From a checkpoint of a small masked image model.
Training: adamw at rate 0.0033, 6600 steps, batches of 64.
Rows from block 8 of a small masked image model, named by matrix and row number. Rows with one number belong to one neuron. Each number is 128 + 32 x the weight over its row's rms, rounded and kept within 0 to 255. All counts start at 0. Numbers have three digits each.
After each neuron's rows are labels from the 100 images, of 14976, where the neuron reaches its highest value: "patch colour" is the nearest of a few named colours to the mean colour under the peak; "lies over" is the class under the peak. Only what is clearly more common there than usual is listed. The data: Sentinel-2 satellite tiles (TerraMesh).
# fc1: MLP up (model.blocks.8.mlp.fc1.weight, 512x128), inputs 86-127
# fc2: MLP down (model.blocks.8.mlp.fc2.weight, 128x512, transposed), outputs 86-127

fc1.238:120107074097159124148127081139122091145132103099129138112113144168071088134184108160091102126146164104132135174105155184156147
fc2.238:161125026107147120161162158144085097112176107107143187110120110170138136106083095167097137112146085140210145093115148132099143
patch colour: pink; white
lies over: snow or ice

fc1.307:097140156111149214118107135139159114104086124136130151117087103106163080162129138117159149124112163089074128174145076090161131
fc2.307:108123100116116121151147139184068149090166190132148169133107093148106132104075106116107150107099122031161144170148126164128176
patch colour: white
lies over: clouds

fc1.446:119115105141097220110133141105066000144095138142123086122126066097134150136140132129083124146107139134103127083161110119173130
fc2.446:145177141073090189150105118153139070100121103107113085115114119109143135180144117165098155118155113172121153105156105115140143
patch colour: white
lies over: snow or ice

fc1.479:126132163116101183127131125105099104105101243134139098110091070084190112141122135106153165108073135090072133115179099054129138
fc2.479:133114102165127113165134129159090153093154136094157163105106130173078117114141116141089131107130111170194173092116116186171209
patch colour: pink; white
lies over: snow or ice

fc1.213:153127148153151145125125079127158153119139083145122118123109163094189183106132097125138119127114119141138150101155107052168153
fc2.213:092104114121160123074115154149118119172117136178078145184186109131137120111128139114138129197108118115147069135074109140128069
patch colour: black
lies over: snow or ice

fc1.486:105173104077144184122117138103114109097132129153142160096078094042180104155114134133140190124103124071091135145131108082156148
fc2.486:136137045126093069148129134161063102109184196105144170103123065157122093094143099114104145090098118142189165106144117147138179
patch colour: white; pink
lies over: snow or ice

fc1.400:147113122145109101126075138164114177112116117134133111122132138113193202117143129095138125120119121124122139132143081074148142
fc2.400:104158150158144140096154213154124141148121134144105102151165094121126139103119145119092140163172104109196117169085119129107113
patch colour: black
lies over: snow or ice

fc1.126:148005090126117179123143131115153128086057142102143055104111076233144115165119099139126082113141121128157143130161089107123149
fc2.126:112242092110164113138094142147061094121192126129139219125138152032115090120097112106123188146136107121115130153142123152145123
patch colour: black
lies over: water

fc1.396:108178156116080170105154118078115152124158196137125083117129049087131125159107140114165184134160125095106118114158088100064104
fc2.396:119110102115061177138085145168084100136102184141122107131133118095111178074150096117121093117110125125102138138142065144150146
patch colour: pink
lies over: snow or ice

fc1.251:100117152126157069112129108155119148142197115124113183142134152141127112122149122129217107143145174132151104128073115129116113
fc2.251:130129042123184118130163136129089121110142113137123140123134137209136074147142179164080123152166114115178111052103143129146135
patch colour: pink
lies over: snow or ice

fc1.218:121115134083153131128134113112143131158112178108128111159146117122103102084145162117105114130109106130100102115071188152145118
fc2.218:113115125111142168152098166116132135098165113129115131143129148106110161123101131148107134138178134166140107116082128173128109
patch colour: black
lies over: snow or ice

fc1.167:183076086180103098153139111121130138132114147137125088155161144139102179065147105140056069116086091174162117081142122149181110
fc2.167:132142121061152241140099179181114073078095173127132088129114115106154179178151157133065117126124075080103149181148127105171158
patch colour: grey
lies over: clouds

fc1.195:102142126089139174115102157117147098113120098118139151102095107081184101158141164136148158122133136076077150177118138067163157
fc2.195:121131090089116105143109138164066160092194175110144191115117103137118120092117107120124164102082145099161139111144125150133173
patch colour: white; pink
lies over: clouds; snow or ice

fc1.194:128140098085125089148114142147144108116081084122150186102100121157166062098130146106157144098083181091102166193088156108145173
fc2.194:100106113073132221128137139131107157100111090117138153119095167129045128127133125107065134135104134098129137146072166213181192
patch colour: white
lies over: snow or ice; clouds

fc1.233:157128069198146132119150054161092030158094087124125165132138161140132106091077167114163124132108121125139122110086161133087120
fc2.233:139119117200023037143165072110071093156174112130141140127133158119128129111148158133161133124116031015115124194121176135126126
patch colour: pink
lies over: snow or ice

fc1.163:119131165119187139129099165116156122124130159134120085127144079094120177125147144152107129138123077069136123097160119124074123
fc2.163:111122165116119096135129096137147117148105096111145145136142138128155182079095095116150103109102129137042124182132155101111121
patch colour: pink
lies over: snow or ice

fc1.234:075151118065125151122142117112127097132139216190126155138104093105126118115124150103167146134127139100120132130135133117063113
fc2.234:127145091095113180160116238159060143124121098137119119141141113152137183104142152152073138116148134058109120197065181142146122
patch colour: pink
lies over: snow or ice

fc1.58:114147074057102168125079114185122103111111172152128126127111078110157107132126169130154158123094175129065123117142085110133128
fc2.58:146118110161126102152208118105079136108161151115126124131124154184126138142103095137100129119157086175197133085178139135130132
patch colour: pink
lies over: snow or ice

fc1.72:139151116121121150138113198101080130098159167118145136101110063099117136171134064118086135108155087098147159136209123137165162
fc2.72:108123090118109146114074144166138117129114101125107150157147159102110112087135175130121119175138120066080103172086165146113103
patch colour: pink
lies over: snow or ice

fc1.475:101149115102143149123170090154120128146136167157123158139141109080173126126132162130169170135081141061137111146099093095070096
fc2.475:106140146163074102150101151118133144107154140130130122122108164143063190129187115114133122130145111214118158118134097196204185
patch colour: white
lies over: snow or ice

fc1.81:156149165197163133119166104130133109142143106143129125130147155111187206109135122102127127142118136166145143081136117059173161
fc2.81:100113125156154121092092128179145120144119120146083156178173114140138133087157143139093087187134153097158057147081100135149071
patch colour: black
lies over: snow or ice

fc1.466:119153132107124196128151185098138113127108141128125084136125069083217134145118169113103190115136126065108121149122119047085110
fc2.466:095139088131121106141100130136097139116167153108124208134127098145050119129148096124070136158117164146172142109125103209181192
patch colour: pink
lies over: snow or ice

fc1.6:140131167162063116106158126062126142118107156132128071133124053116135094153158122098099117116125129116140133131185142108157123
fc2.6:123129100172161111137170170128081108117146144133129145098121114181127045172100120151126138117155060133224142080166118126123145
patch colour: pink
lies over: snow or ice

fc1.273:144056151161117085130134111137138154131099122140114110134160144215045153112134115119128041137121126166161121097137118193163141
fc2.273:115158067103114101139133144141093109090175177097147173098119085153098109121139093126083148100145135157161174125155106175152200
patch colour: white; pink
lies over: snow or ice

fc1.468:149073164107154111148157082145125152126122064120132164123112163183135172113151172120113077130087209085145134106100193147206156
fc2.468:076071143085167104108089073097141171110128171173108200131128143156084126166136141116164106145064219120138121100133092176192154
patch colour: pink
lies over: snow or ice

fc1.498:127146115110142192121090130092125133109104087155111140116107098056099077123112139147098136127081112113072106137090063148212126
fc2.498:178156121145106117143135088138148148119136129091174085078097125184128140134117156135119162071176166114111179141178149136061161
patch colour: white; pink
lies over: snow or ice

fc1.432:173127110225101087135176135115107094136139085098134115107131136127105117090118101139110114111137086152163134084134161164144135
fc2.432:122104113099126159141080134165122135113143109128112125142119217123131171090141149156130134131142163092113120137070129128131119
patch colour: pink
lies over: snow or ice

fc1.298:148147106127199089142140136124129137145167026103134141138147174156098152112129109159068127147188121145182129159112198164106138
fc2.298:126131135178139109159160140146095147118172136101136114130125147170105128151107104133101125112158088191220142070136105158126143
patch colour: pink; white
lies over: snow or ice

fc1.215:130124061131076077149107163097118140113170067107155171094106151149120133131102096136175135109158151152156168125103139156149169
fc2.215:145126150221138180144141060125103120133111122110150128115112164149054182115111122139096111103144131168157167065123121207156194
patch colour: pink
lies over: snow or ice

fc1.256:142148095171111159141135112106121169135108168174096081171156103102117145118116117114112153109091101118119092102148095134085061
fc2.256:129147041090142132128122107146129062099137165102150141081094115168134112196191116168125144115146124201164167134187090106172167
patch colour: pink
lies over: clouds

fc1.314:087139062097123165109121148143107037135091138143104118126130064157117102152176177142085136134122147074076120189127141141129118
fc2.314:154095068147158124130182142082068122120174145131134147100112110174125100184117098191114161119139092151194144065172134126157140
patch colour: pink
lies over: snow or ice

fc1.325:147104135202097063107132134096113094139131105109135106115130164132167123104084102127147099135143039192137139083140132092168144
fc2.325:110109092133140114129190191132094118105142170148124151111116078182140103164105112117123153115141097147198130089149119125112128
patch colour: white; pink
lies over: snow or ice

fc1.246:095146132091128192114136167114101075101098144141145137107087072107207127163128159134139161128098137084087130158119094064143135
fc2.246:122164088099125119137114142168071083089169193102145154100105074141104116130125124125094144094122119134160173130160097170133198
patch colour: white
lies over: snow or ice

fc1.434:106134138067115118123098093148127137091144152095143086121116080154176112138121145158139149137170197116110130100114155075086153
fc2.434:156183153123135148133145114153141124110168129085143088110134133168144155145065153140099177119205127128114132104198128132018135
patch colour: pink
lies over: crops

fc1.153:131094102127126143130149194158122144123131113105133150116120190177139154074109150121191096124162092142158135121067145116107138
fc2.153:159119057140109139152212143105088124131166156132136158123121194187120160093154129099136142100137099174149138073101150138112138
patch colour: pink
lies over: snow or ice

fc1.12:072136139067105194103088119144103043140156133147101119135126071096133084145121162145174128137120133152090120126105071122144130
fc2.12:136101096068137137154110112171117166139184144119141212130118190141146144071099110158148143103081128144113110085062143128095120
patch colour: pink
lies over: snow or ice

fc1.280:131100141136132090108088073149137161125130134102131119119126148117161137117139095125179104123135140185145135090138083086164139
fc2.280:104169159133160136114170190143117143173145125122098107150157103110147134109128143118137152138156107146165100152072143125058094
patch colour: black
lies over: snow or ice

fc1.267:100096215141137160094136131090126163142070123180148134108139144115169114173126161082125098149056128131101112121129094076155135
fc2.267:123163085154106094135172125128124122105204154100146139107105117144132110132094069114153190115228057198137166109111130126034149
patch colour: pink
lies over: crops

fc1.145:135125122216155128145142158075129095115150075113137099124137164106122148149107076160093120143166015119191122127145116133153121
fc2.145:083108109057138107118077129152195151162113110139115172142144130136132119064148090124150121143091174114088117183044117127098118
patch colour: pink; white
lies over: snow or ice

fc1.430:120138164120125118118142111091183162114152182119130118119120134090152132130137167117169180123131180077081113173117090106103121
fc2.430:136116142087181156137110149115085053165122152124139137107110132104097081099190163107123115105081138133111158125085153150156156
patch colour: pink
lies over: clouds

fc1.339:108123134101102120130157149104088125105148189146139192100105094141135092151107144119150147115083139098150153121141131123129160
fc2.339:113102151129170056099170119101113159153150176129103125166154101174143084100070176126174117149100076112162100056082179129076096
patch colour: black
lies over: snow or ice

fc1.46:132126063101117093149104135153158097101088102120148188093093115139134085108141164125168134104057163104116165151097136129165168
fc2.46:110121126114136163141144153145122123104117070134123129136119163130030140116140091134073135141140082102139135164088170227151161
patch colour: white
lies over: snow or ice

fc1.296:118159175122073187142156105121106117109107199158131156115095112082166147108117163107164156111077115055103126191125088093100136
fc2.296:105138142093135148154126176195119164083127135119165156110096139171136206111153157130100141102122138097121163169053125141181182
patch colour: white; pink
lies over: snow or ice

fc1.433:135122131152139107146115174125155161086126104115133122134121119164144196157147068142124105132187116163161147136131104106132142
fc2.433:154114117134112066131173147059136130111190164089145146108123136175107086142148118121141115106141131169143140079124123155181148
patch colour: pink
lies over: snow or ice

fc1.114:112128167099113127135016186124110143133146112150122128137131130101098150148136111114100104141105140132130126096112128158143133
fc2.114:150119121110150111122236100074133101134132132118132130121139117135138103081137069134127152122148097158174135147127181118089125
patch colour: grey
lies over: snow or ice

fc1.497:124179188116093197132134152075155118123107148103148102118107111068154125142152153112102159111163152073060143191133114095108132
fc2.497:127116130123146071139118115156138130132124159082146156112114125096105112078170173118195132103081144166137156136060145155145160
patch colour: pink
lies over: clouds

fc1.274:148138153143167079138185145135135134154124095114120160140141174200118183163137138150170122125160111118156128144122171123069119
fc2.274:158167186177109121135107103187128126160117067141127144122138144127126118083121172166151148108098154111085134139129165135103135
patch colour: pink
lies over: snow or ice

fc1.196:107141174044139169112116111110142217115129147147132130129106114076183130119128113129156139148089158079100126126128112068136113
fc2.196:136160118167118049130147118127105064144129154125133102115153070149095139108169094139097125106143083119137153176177108159118146
patch colour: grey
lies over: clouds

fc1.411:116102102064074117119111096142067104147121160152110137130127131119140083084165154080147106136078151173080122106113127122187127
fc2.411:129096131088099086137106143148107137159173141142125129137140151131138136061129143161127116105084147114107119151081133128110118
patch colour: pink
lies over: snow or ice

fc1.402:090167156092114183111091205144119076126109102140122146100094079110158120126164161114149128137114101083083132161098128099139135
fc2.402:132144115137091179151131164169072107069154161121131110109107104108132174166140088154066152114118104126147155141189117138186171
patch colour: white
lies over: snow or ice; clouds

fc1.122:098184110088130143131123133127099110123144136147134167111093106066208111155127142126182203118080167072066133143120115045104133
fc2.122:129128081128090061136146146160064107100180187096144177103116109176088113099140143118112141108124105161176154117128125176152187
patch colour: white; pink
lies over: snow or ice; clouds

fc1.294:126130111142133086146111110132101117155145133120128128129102169153159190142136058157112085142151124124188152088199111136141139
fc2.294:149121100119085080173153096115100126136179129103177163084088149155113124098133129128157144068105173108108161121152110127159203
patch colour: white; pink
lies over: snow or ice

fc1.229:132164156136113153137091141112139100144077109147126119126133087100140125115156136123060163108084130115090143124113144120097126
fc2.229:155135085134151094146181135082066080096165144125133136117118143185125081164117148160103124135160088152164131045159153135152140
patch colour: pink
lies over: snow or ice

fc1.437:134138144167170147153077160133192179107119104112138129135132160140142170166144075145092113124188147169186152126137081109136134
fc2.437:150135064138131160131174172075109123117150161116142154100114071153136096156120110106114129115138118164191138067115149116164147
patch colour: pink; white
lies over: snow or ice

fc1.104:129063083167129116138076103128124087142098186142126075173175140094147118063139130116093101125106104106120117091096114121166123
fc2.104:162094117134151064174124161171143164109124085085142140137110160161214167083171107168121126093132111121166125104102169074110115
patch colour: pink
lies over: snow or ice; clouds

fc1.43:120127181150140060122159136138148173175147027130111165150138189149068141151152141153167105140129134139132122133081165175141125
fc2.43:133096169150103163128097156164152113161097085162104135159151149062192192123131158126096112141089116102098103198072144086155094
patch colour: black
lies over: snow or ice

fc1.220:123113214174147207105166140100121124120119148102122076133135103131116146182099126139118099139162063144133117107215081113151121
fc2.220:108132163149183104138156157131110130084121127138118105116109120149096095163068135147107149143168074123182142089133135154136163
patch colour: pink
lies over: snow or ice