{"horizontal_flip": true, "norm": "layernorm", "mlp_ratio": 4, "fused_qkv": false, "batch_size": 64, "lr_schedule": "cosine", "warmup_steps": 330}
Rows from block 6 of a small masked image model, named by matrix and row number. Rows with one number belong to one neuron. Each number is 128 + 24 x the weight over its row's rms, rounded and kept within 0 to 255. All counts start at 0. Numbers have three digits each. After the name is the row's rms in percent of the matrix's.
After each neuron's rows are labels from the 100 images, of 14976, where the neuron reaches its highest value: "colour at peak" is the nearest of a few named colours to the mean colour under the peak. Only what is clearly more common there than usual is listed. The data: Sentinel-2 satellite tiles (TerraMesh). In brackets: how many of the 100.
# fc1: MLP up (model.blocks.6.mlp.fc1.weight, 256x64), inputs 0-63
# fc2: MLP down (model.blocks.6.mlp.fc2.weight, 64x256, transposed), outputs 0-63

fc1.139 091:118124129079119108141175129120128139110133116134096088092104139124145127139102066132151120141138109138130123101159144153128160151150100187129122105118135107146154082155091146117093138127181140
fc2.139 085:104107128081128098104131120100126115109134153131135119128095105091133117169127134113149092168128143154107091111116143174120153124124150118116139183122174128102155111110143165150136184157093117
colour at peak: pink (38)

fc1.141 101:115133139111128147119084104130084109127114096125157127106104138142106130164084109120146121134152141132117102135115128115129123151098103179205149144103123143118116102145089154130108071147151163
fc2.141 086:165135151139123114126136116146150122114109150139155162149130098098097110139135155131103104143140055154123124151111088123174121133148116108118088166132138177093117138093153125128138123158086097
colour at peak: white (25); pink (25)

fc1.70 126:156137100143133142126176113127100149138125081109122122076183165123128097094162158131103153109161157116131145140115105127137104114120152143127179110109136140149109113116085103124157122135088155
fc2.70 133:112125130102126118121126131121102157130137131104101101105114145150155118154125119129146137116135159089133130161125176137105105133102159151158133149107122085050136112179106120127121143118154197
colour at peak: black (37)

fc1.56 071:155111130155139105143125153115161147182166114093103110125118153151156147122148080112142166075145164099139121131112139127128120111150089117124162141123088116123156094142113085150138098094135131
fc2.56 087:087115120108143118145115125136119140141126155114122156117126130168167144095114113108142164111161126124126124089124162109094174114137116131145130116152111084162162081133139160120135159079188150
colour at peak: white (74)

fc1.38 071:135104112188136103141079113136157106132129165152124123141126156139115122113178132127101107115120114168118149161176096118105085116098078117129124108147120128109118124124163165128128083153108112
fc2.38 048:137143168129119153102123144126085156108110136136141191124090088105158120144137139140099093149112128136135080155152129138170087132171111119113128166133153128075106130111115135119121139155104155
colour at peak: pink (41)

fc1.35 099:151114107124121087142111167122103171125140127092088116115129125138155084112087092118158130121143149119120115127100158141132181139137105140150074156123132127110157090186109127132117130102151157
fc2.35 075:120130103169130105126122124140181070118124172127148149155124077115144123127133150130116093138124102159125112135150068121147132133151089126111078124136129167143125130110142146129129148185097117
colour at peak: grey (55); pink (32)

fc1.203 133:109134147119127113113136126136138169127130165090120098108109112137107171119151162123131066132154166141147077074138159135116158108149167127131084138124129108111121104119161138120096142133175130
fc2.203 069:146144107126107073131132133151169092109109148138132192082125111119122121110104114142122132131143122128158122144119138111124173146164118133145131075110129128174143146145120131105111121113135207
colour at peak: pink (25)

fc1.42 093:129130144128146118119131145144156135142119147136091112166152130114135141117165169138102136123113136139125144166180110098152084102148145090117142111132104120067119183100148114124164129144076099
fc2.42 090:103127164152123182120125127122105138102128132135144150119136096095083116130116148112134126169106071143126092135108090141161105131163140113120109166127174159072124152126133149130139134150087139
colour at peak: white (42); pink (37)

fc1.115 151:144146144140107103109157075122146147124129151150126128153132143168141171152107124159154063130151153084125112130197084128112076137162131097116117120129126118108127119112116110112119133122134151
fc2.115 143:120133122129135084143138134132149054129125134145067118108126122086166122153137114134169089121138166118138115113163111128153160136152125129142191148116128137108148099139113116114119134089139167
colour at peak: grey (54)

fc1.76 106:100147138125127107107102096135164155129134148090135134121161116150134160064171113108112146132129120126107104132105105135123167103123145082132092165139133141121139113096185106150167127131085124
fc2.76 109:109079098165149167136104111100125126173188094115125116126103162162100149127139100097165133102147110132116112137140156134105108099099098131112130142143128117113131111158132151167129102147130173
colour at peak: grey (53)

fc1.75 180:130141117133108121126169146134121127130120126132128132103154157089167097160159158139114104133072108143106106116106101131143147128123161122118186102136133163188171079147111109121134095130105111
fc2.75 128:107119117155120145139128153127113100118127053119123134151162125133159109147128091116148199128099090110126148158131168128154112124112091132137128124105133151093154130165124121115122148150115185
colour at peak: pink (31)

fc1.217 152:124134167150142160145152119135137144126133106079071083148156130162117116142140124111139079131099151162105120136165108132154152101143141090110136163174130155144160126117115125110119103128103087
fc2.217 140:098128129115139130148157132143158090126120048167112142138126111097154085130104114143121192127141108150131123100114146117139143156125085128140184165131122153091098128135119133115140156120121115
colour at peak: grey (69)

fc1.162 094:126104091126088098112087165109130137098137155097099118116149121142124081100128125102179146146102089143114116128097128152090107139143119122117121124128159094176154110183127124135137120148116159
fc2.162 106:140118101151146134147106111106160137141156122101162149141124130145112160097155117103119146114093119160106107129117105148131111100173105079076088127169142134142152116126169127150163088155099116
colour at peak: pink (32); white (26)

fc1.172 124:098124140161133170123121144138116087131104117121134126160116120103121130155171175111134100136136082109112166132160122119150097127074152139128150114089117178153103178148124144122126097149116098
fc2.172 128:124131146094127152129131111131106105116100133156145157174153124110099113129099168150088178140102133132121192111149111123111152121135111145116118084125147147137080155087145162110127158138105100
colour at peak: white (34); pink (27)

fc1.97 136:129113113119133122152152118110122170133154110112123116105103139136148095093108085113137146130133157139123092108068155135139145152131101141140095146153131092117146063160113137142106136089172170
fc2.97 145:125132153130127113123126129130135114114115160131123168190145109120118125129135176132099123141098088146121153130169083125127142125135112124118094083124135178147112144084142153121134145159099056
colour at peak: black (51)

fc1.207 092:107124106108110107122133155137149110090127143114145148082125123110125089122112131121187087162131114142161093094114157132112158136132143150160109158097139128138186102155129127130091167123174129
fc2.207 102:083127131175114123104110164105145159092118100133134155130164090124068113109105142100165144168118122116123108112096086154121113119104146102122118111109171160128146132151135130139126165139096138
colour at peak: pink (36)

fc1.111 127:121110138130138086124106154114102099127135195111118134194123127089111088115119133103140091131145114119103136119116191120158181127109123116143156145150123110166110142101117152133129146134105116
fc2.111 141:099117091160126137150148120125134174136143126169162139111135138145101120139130098126156128117123127092146098121087156123123144125104154130149138143113123107086166099178110111118120072105161186
colour at peak: grey (54)

fc1.205 113:169132102111104098139134131135107123147130119138160153115132154104117103138086121118118115112164140107173160138094156122090164158092166167164077126108119131123123123106127137128086116084165134
fc2.205 110:143119126136130130121135110093126145129140205111173165162160112122122130099122143107134102131106109174120119127111106148099106096159127094096089086135146160160122158098157116138144119112098146
colour at peak: pink (28)

fc1.227 114:102104139117129133122129136140135099117111156113084111078118113129126135162133163157133125128099153130121138125181153122128076106126130163119146097087124124095107208116139147131128168169123132
fc2.227 088:131137119152113177125130136140124117112113121136152179157170107108094119110106146131120135150115065167138136105128094126140136137176086111125124092146156163157092162111144142113115085121110106
colour at peak: pink (35)

fc1.174 043:119140135140151147156139128137146058130126151141162103078126135180104107124150133106113146114123126148111077145119087135149099131129130098129145131130135111136090062113120106123165171132110148
fc2.174 027:129150106144102122148113133164134129090083152141136146138107118118126107131123137150121127163197126140157107089135117087128124167096116158146073146116138145099148137106121142097101136180112094
colour at peak: grey (55)

fc1.96 128:142116106108117168152145141126088065127126178098149122131092155106122103147116129141150120115135091140161157134113178133126102135117137138134119117101124113169142157111074145081109113106146153
fc2.96 120:101104080123155128153136110119139169159179057132121103112074138148149127129146108110147137105147141122128125100123171131145106115084107152121161175140124125108133116175118133136145129131137138
colour at peak: grey (58)

fc1.122 141:132105094148105145153161166128157068105135095153090112116112107121121059131122164139166102125132100129131140115109155130143120133136120149117115158109130144173119108167106135134117163148153095
fc2.122 133:111076129141145122134120148100118078140200174111131141099093164136104166148111152094145094127155099126123146132145133142128094111118169142111122095121135127168137122141116156160120111131135104
colour at peak: grey (58)

fc1.250 115:101123115106113100097128118131120131113112150062130144078143099134150142167078115134154100135139119139142131113113151130078103148112126156185165143121140142123178144144111153116119103118129168
fc2.250 115:117132115097114098125141142137115186125116114113078118101142129119161115142133094138171119120132162088156079132099170128120130140128166123156152178104121098111152122153117108120106113106166162
colour at peak: black (39)

fc1.19 101:097095115133112102100100179124107105112133130118103170113105146129165091109156123097156082132166077141156148107136158130123123143096140135150167147121123148149170117137093141116113113102154134
fc2.19 105:084142132093112095123133161144130159115107116156145155085124121132137097120117120149119136125135146123156086103089142118133182151145139143166150161109119098074108092139109137113135172114146170
colour at peak: black (37)

fc1.92 080:140134114184122148121141131122130086128120133173171146149126126128120122140156164129119089133133102107116130137129114123104125131078146123105146111140135176159119054172109113129133070159111123
fc2.92 031:166155105156104150138153125162142137097097150127130145154136116118141100145120137145130187149103105153145079116178124105144111156133096143146087102119143178115133156131106128095108119175123121
colour at peak: pink (27)

fc1.166 133:138122157116143164128100134136111135132121121122051092165099132155118124107124091133181123132126132133126160173116161131149100143142124132134085152134117105107083180099110128111123166125125103
fc2.166 110:111132121087127109128124117139159174127125165138117128132098116142150129121140141141115030120154183142140124117085149112127188135140158145138157164126116085147126106122113119124130112125143127
colour at peak: grey (53)

fc1.125 063:101126142137116123135125096137150105135129151119111107103153104153143139137154118126102099131123146132130090134201091130114165159153061108124101160131131130134121104146162133121133182099107174
fc2.125 028:121153103108111143148129129156116118090097135147132158072118131100091110129119162138141158142155161112155095090126113113117156164184103144151131185120161132123147136129112166105099134143127151
colour at peak: grey (65)

fc1.239 126:138137135147145164153134071125118119148130132093123106133131122146155176154150135129081175101137126125085121134122122126152136133136072095090097113182122148112097127112166124117170126132100130
fc2.239 127:093120122171112181092085126093141124111160119115115108133134141132094124111121130097181142151115123144114119123119079169092097101121170112110147122104169128135140122145141126158125148151087149
colour at peak: white (75)

fc1.215 092:119138119104137122084073126100098158132134166095140122114088116132133122123130106101136120108161139160136077098088153162115144135093164125139148175142157132141170091141133116124125124117142170
fc2.215 088:096105167145179145149101133150121103169152149123094120147145126139123168139125140125118112086133097140092145152160087087142122098149138115098136117138083136112115125138142155159155145159084108
colour at peak: black (52)

fc1.23 087:165141101113096105109151105100125110079139105149120106120120115130110130146137156129122129204123129096165168115098133157118139129109133156118121117112171154166120133096125104096126136107141069
fc2.23 093:155123165131151117154151144155132129155122104131139142136138139107110151118121146115101175094152149104109141167131109080177122105138095099128152101112092131068101100151133111147165108131093144
colour at peak: white (90)

fc1.39 102:127114108110105119124152151126144149123139132108152178076110161133142092129118107121151117111146134111163097111093147132120158138132153164171127158122099107140150096143076081145130164106166154
fc2.39 109:140136108107120070138129154125137157127121126105124146105145131161159142101123072110153152120163141111134110107103159143086166130133126113146143121126139082139165065156114095127126149092153157
colour at peak: white (70)

fc1.98 125:143124147130125127161123116119161104127134193126148114138157116103130165130169140125154148129093113115117158138153101129101106125168124108092135077131134059112087142131138098130169152137108149
fc2.98 128:113120153132121150120129139122150122119132157122115139123138106099088115139130170101132103147090117143115091180124073144183100122169121091116100163127154178130132144124151135139133128169090103
colour at peak: pink (26)

fc1.228 027:178154122155140134133125092182110125154109103110114107113089161127145149139138139168155124101162161122115113134137123089113150139130117155133133151082083116109167090148110103140110117142174127
fc2.228 024:117105084119118106150126102070156136147143135091167153124103149145160148108155126092129151082140127145107102105112150148089170105147106112127111133153143108157156075128157124120138124108156130
colour at peak: white (25)

fc1.81 055:152126140149136103142132148117097130123143059130144139132140153121124133126114140107155128128134108094138196150157155132128079129103157131126168078110134105142144162146098108132134079080131109
fc2.81 024:132167126121111123132127121172141136072076140143128154149115129123131096128125154173127150158122139131170098103150124102109142172156094157150082111122136135129125146113080155084103133149153119
colour at peak: pink (32)

fc1.140 107:111130099152117145104119115080155136120143157157156152181112087144138091147091135106124129144150107119114126112086104153098117152126129097132138152176141099179115106116143129133126177103102112
fc2.140 091:109109124153171085162129128122147109177154152112121097104109129167153158114162098117141119085144145145114107115168152128137137120139091108119079117166117098133171088107124122144143159117133120
colour at peak: black (39)

fc1.36 124:096109167144135105152138140130114092126126090171150122125100096150097147136115131122143146147104143081104133086138152115196148125102131144137170118133119114125071127163127145147125176119139115
fc2.36 124:130103128149143123139120103086163128119148126103133111178137139130101143107139152095131122130090128144093114150119121177132106098125140098097107107137166155150200118120169118152149083144100124
colour at peak: pink (35); white (32)

fc1.201 128:145140157121142113147139133122136142140134136121166119137173154119142139164114085134149117111126169091142125144150126130112153120155098133133157091111102075092131149104112064129121070112170142
fc2.201 144:124128137152122086142132172132134153130129100107111119089125135128185130167124076130171104119168141091146116150120167128105103141127117119156155137129121102123162105174107092121113099088155135
colour at peak: grey (57)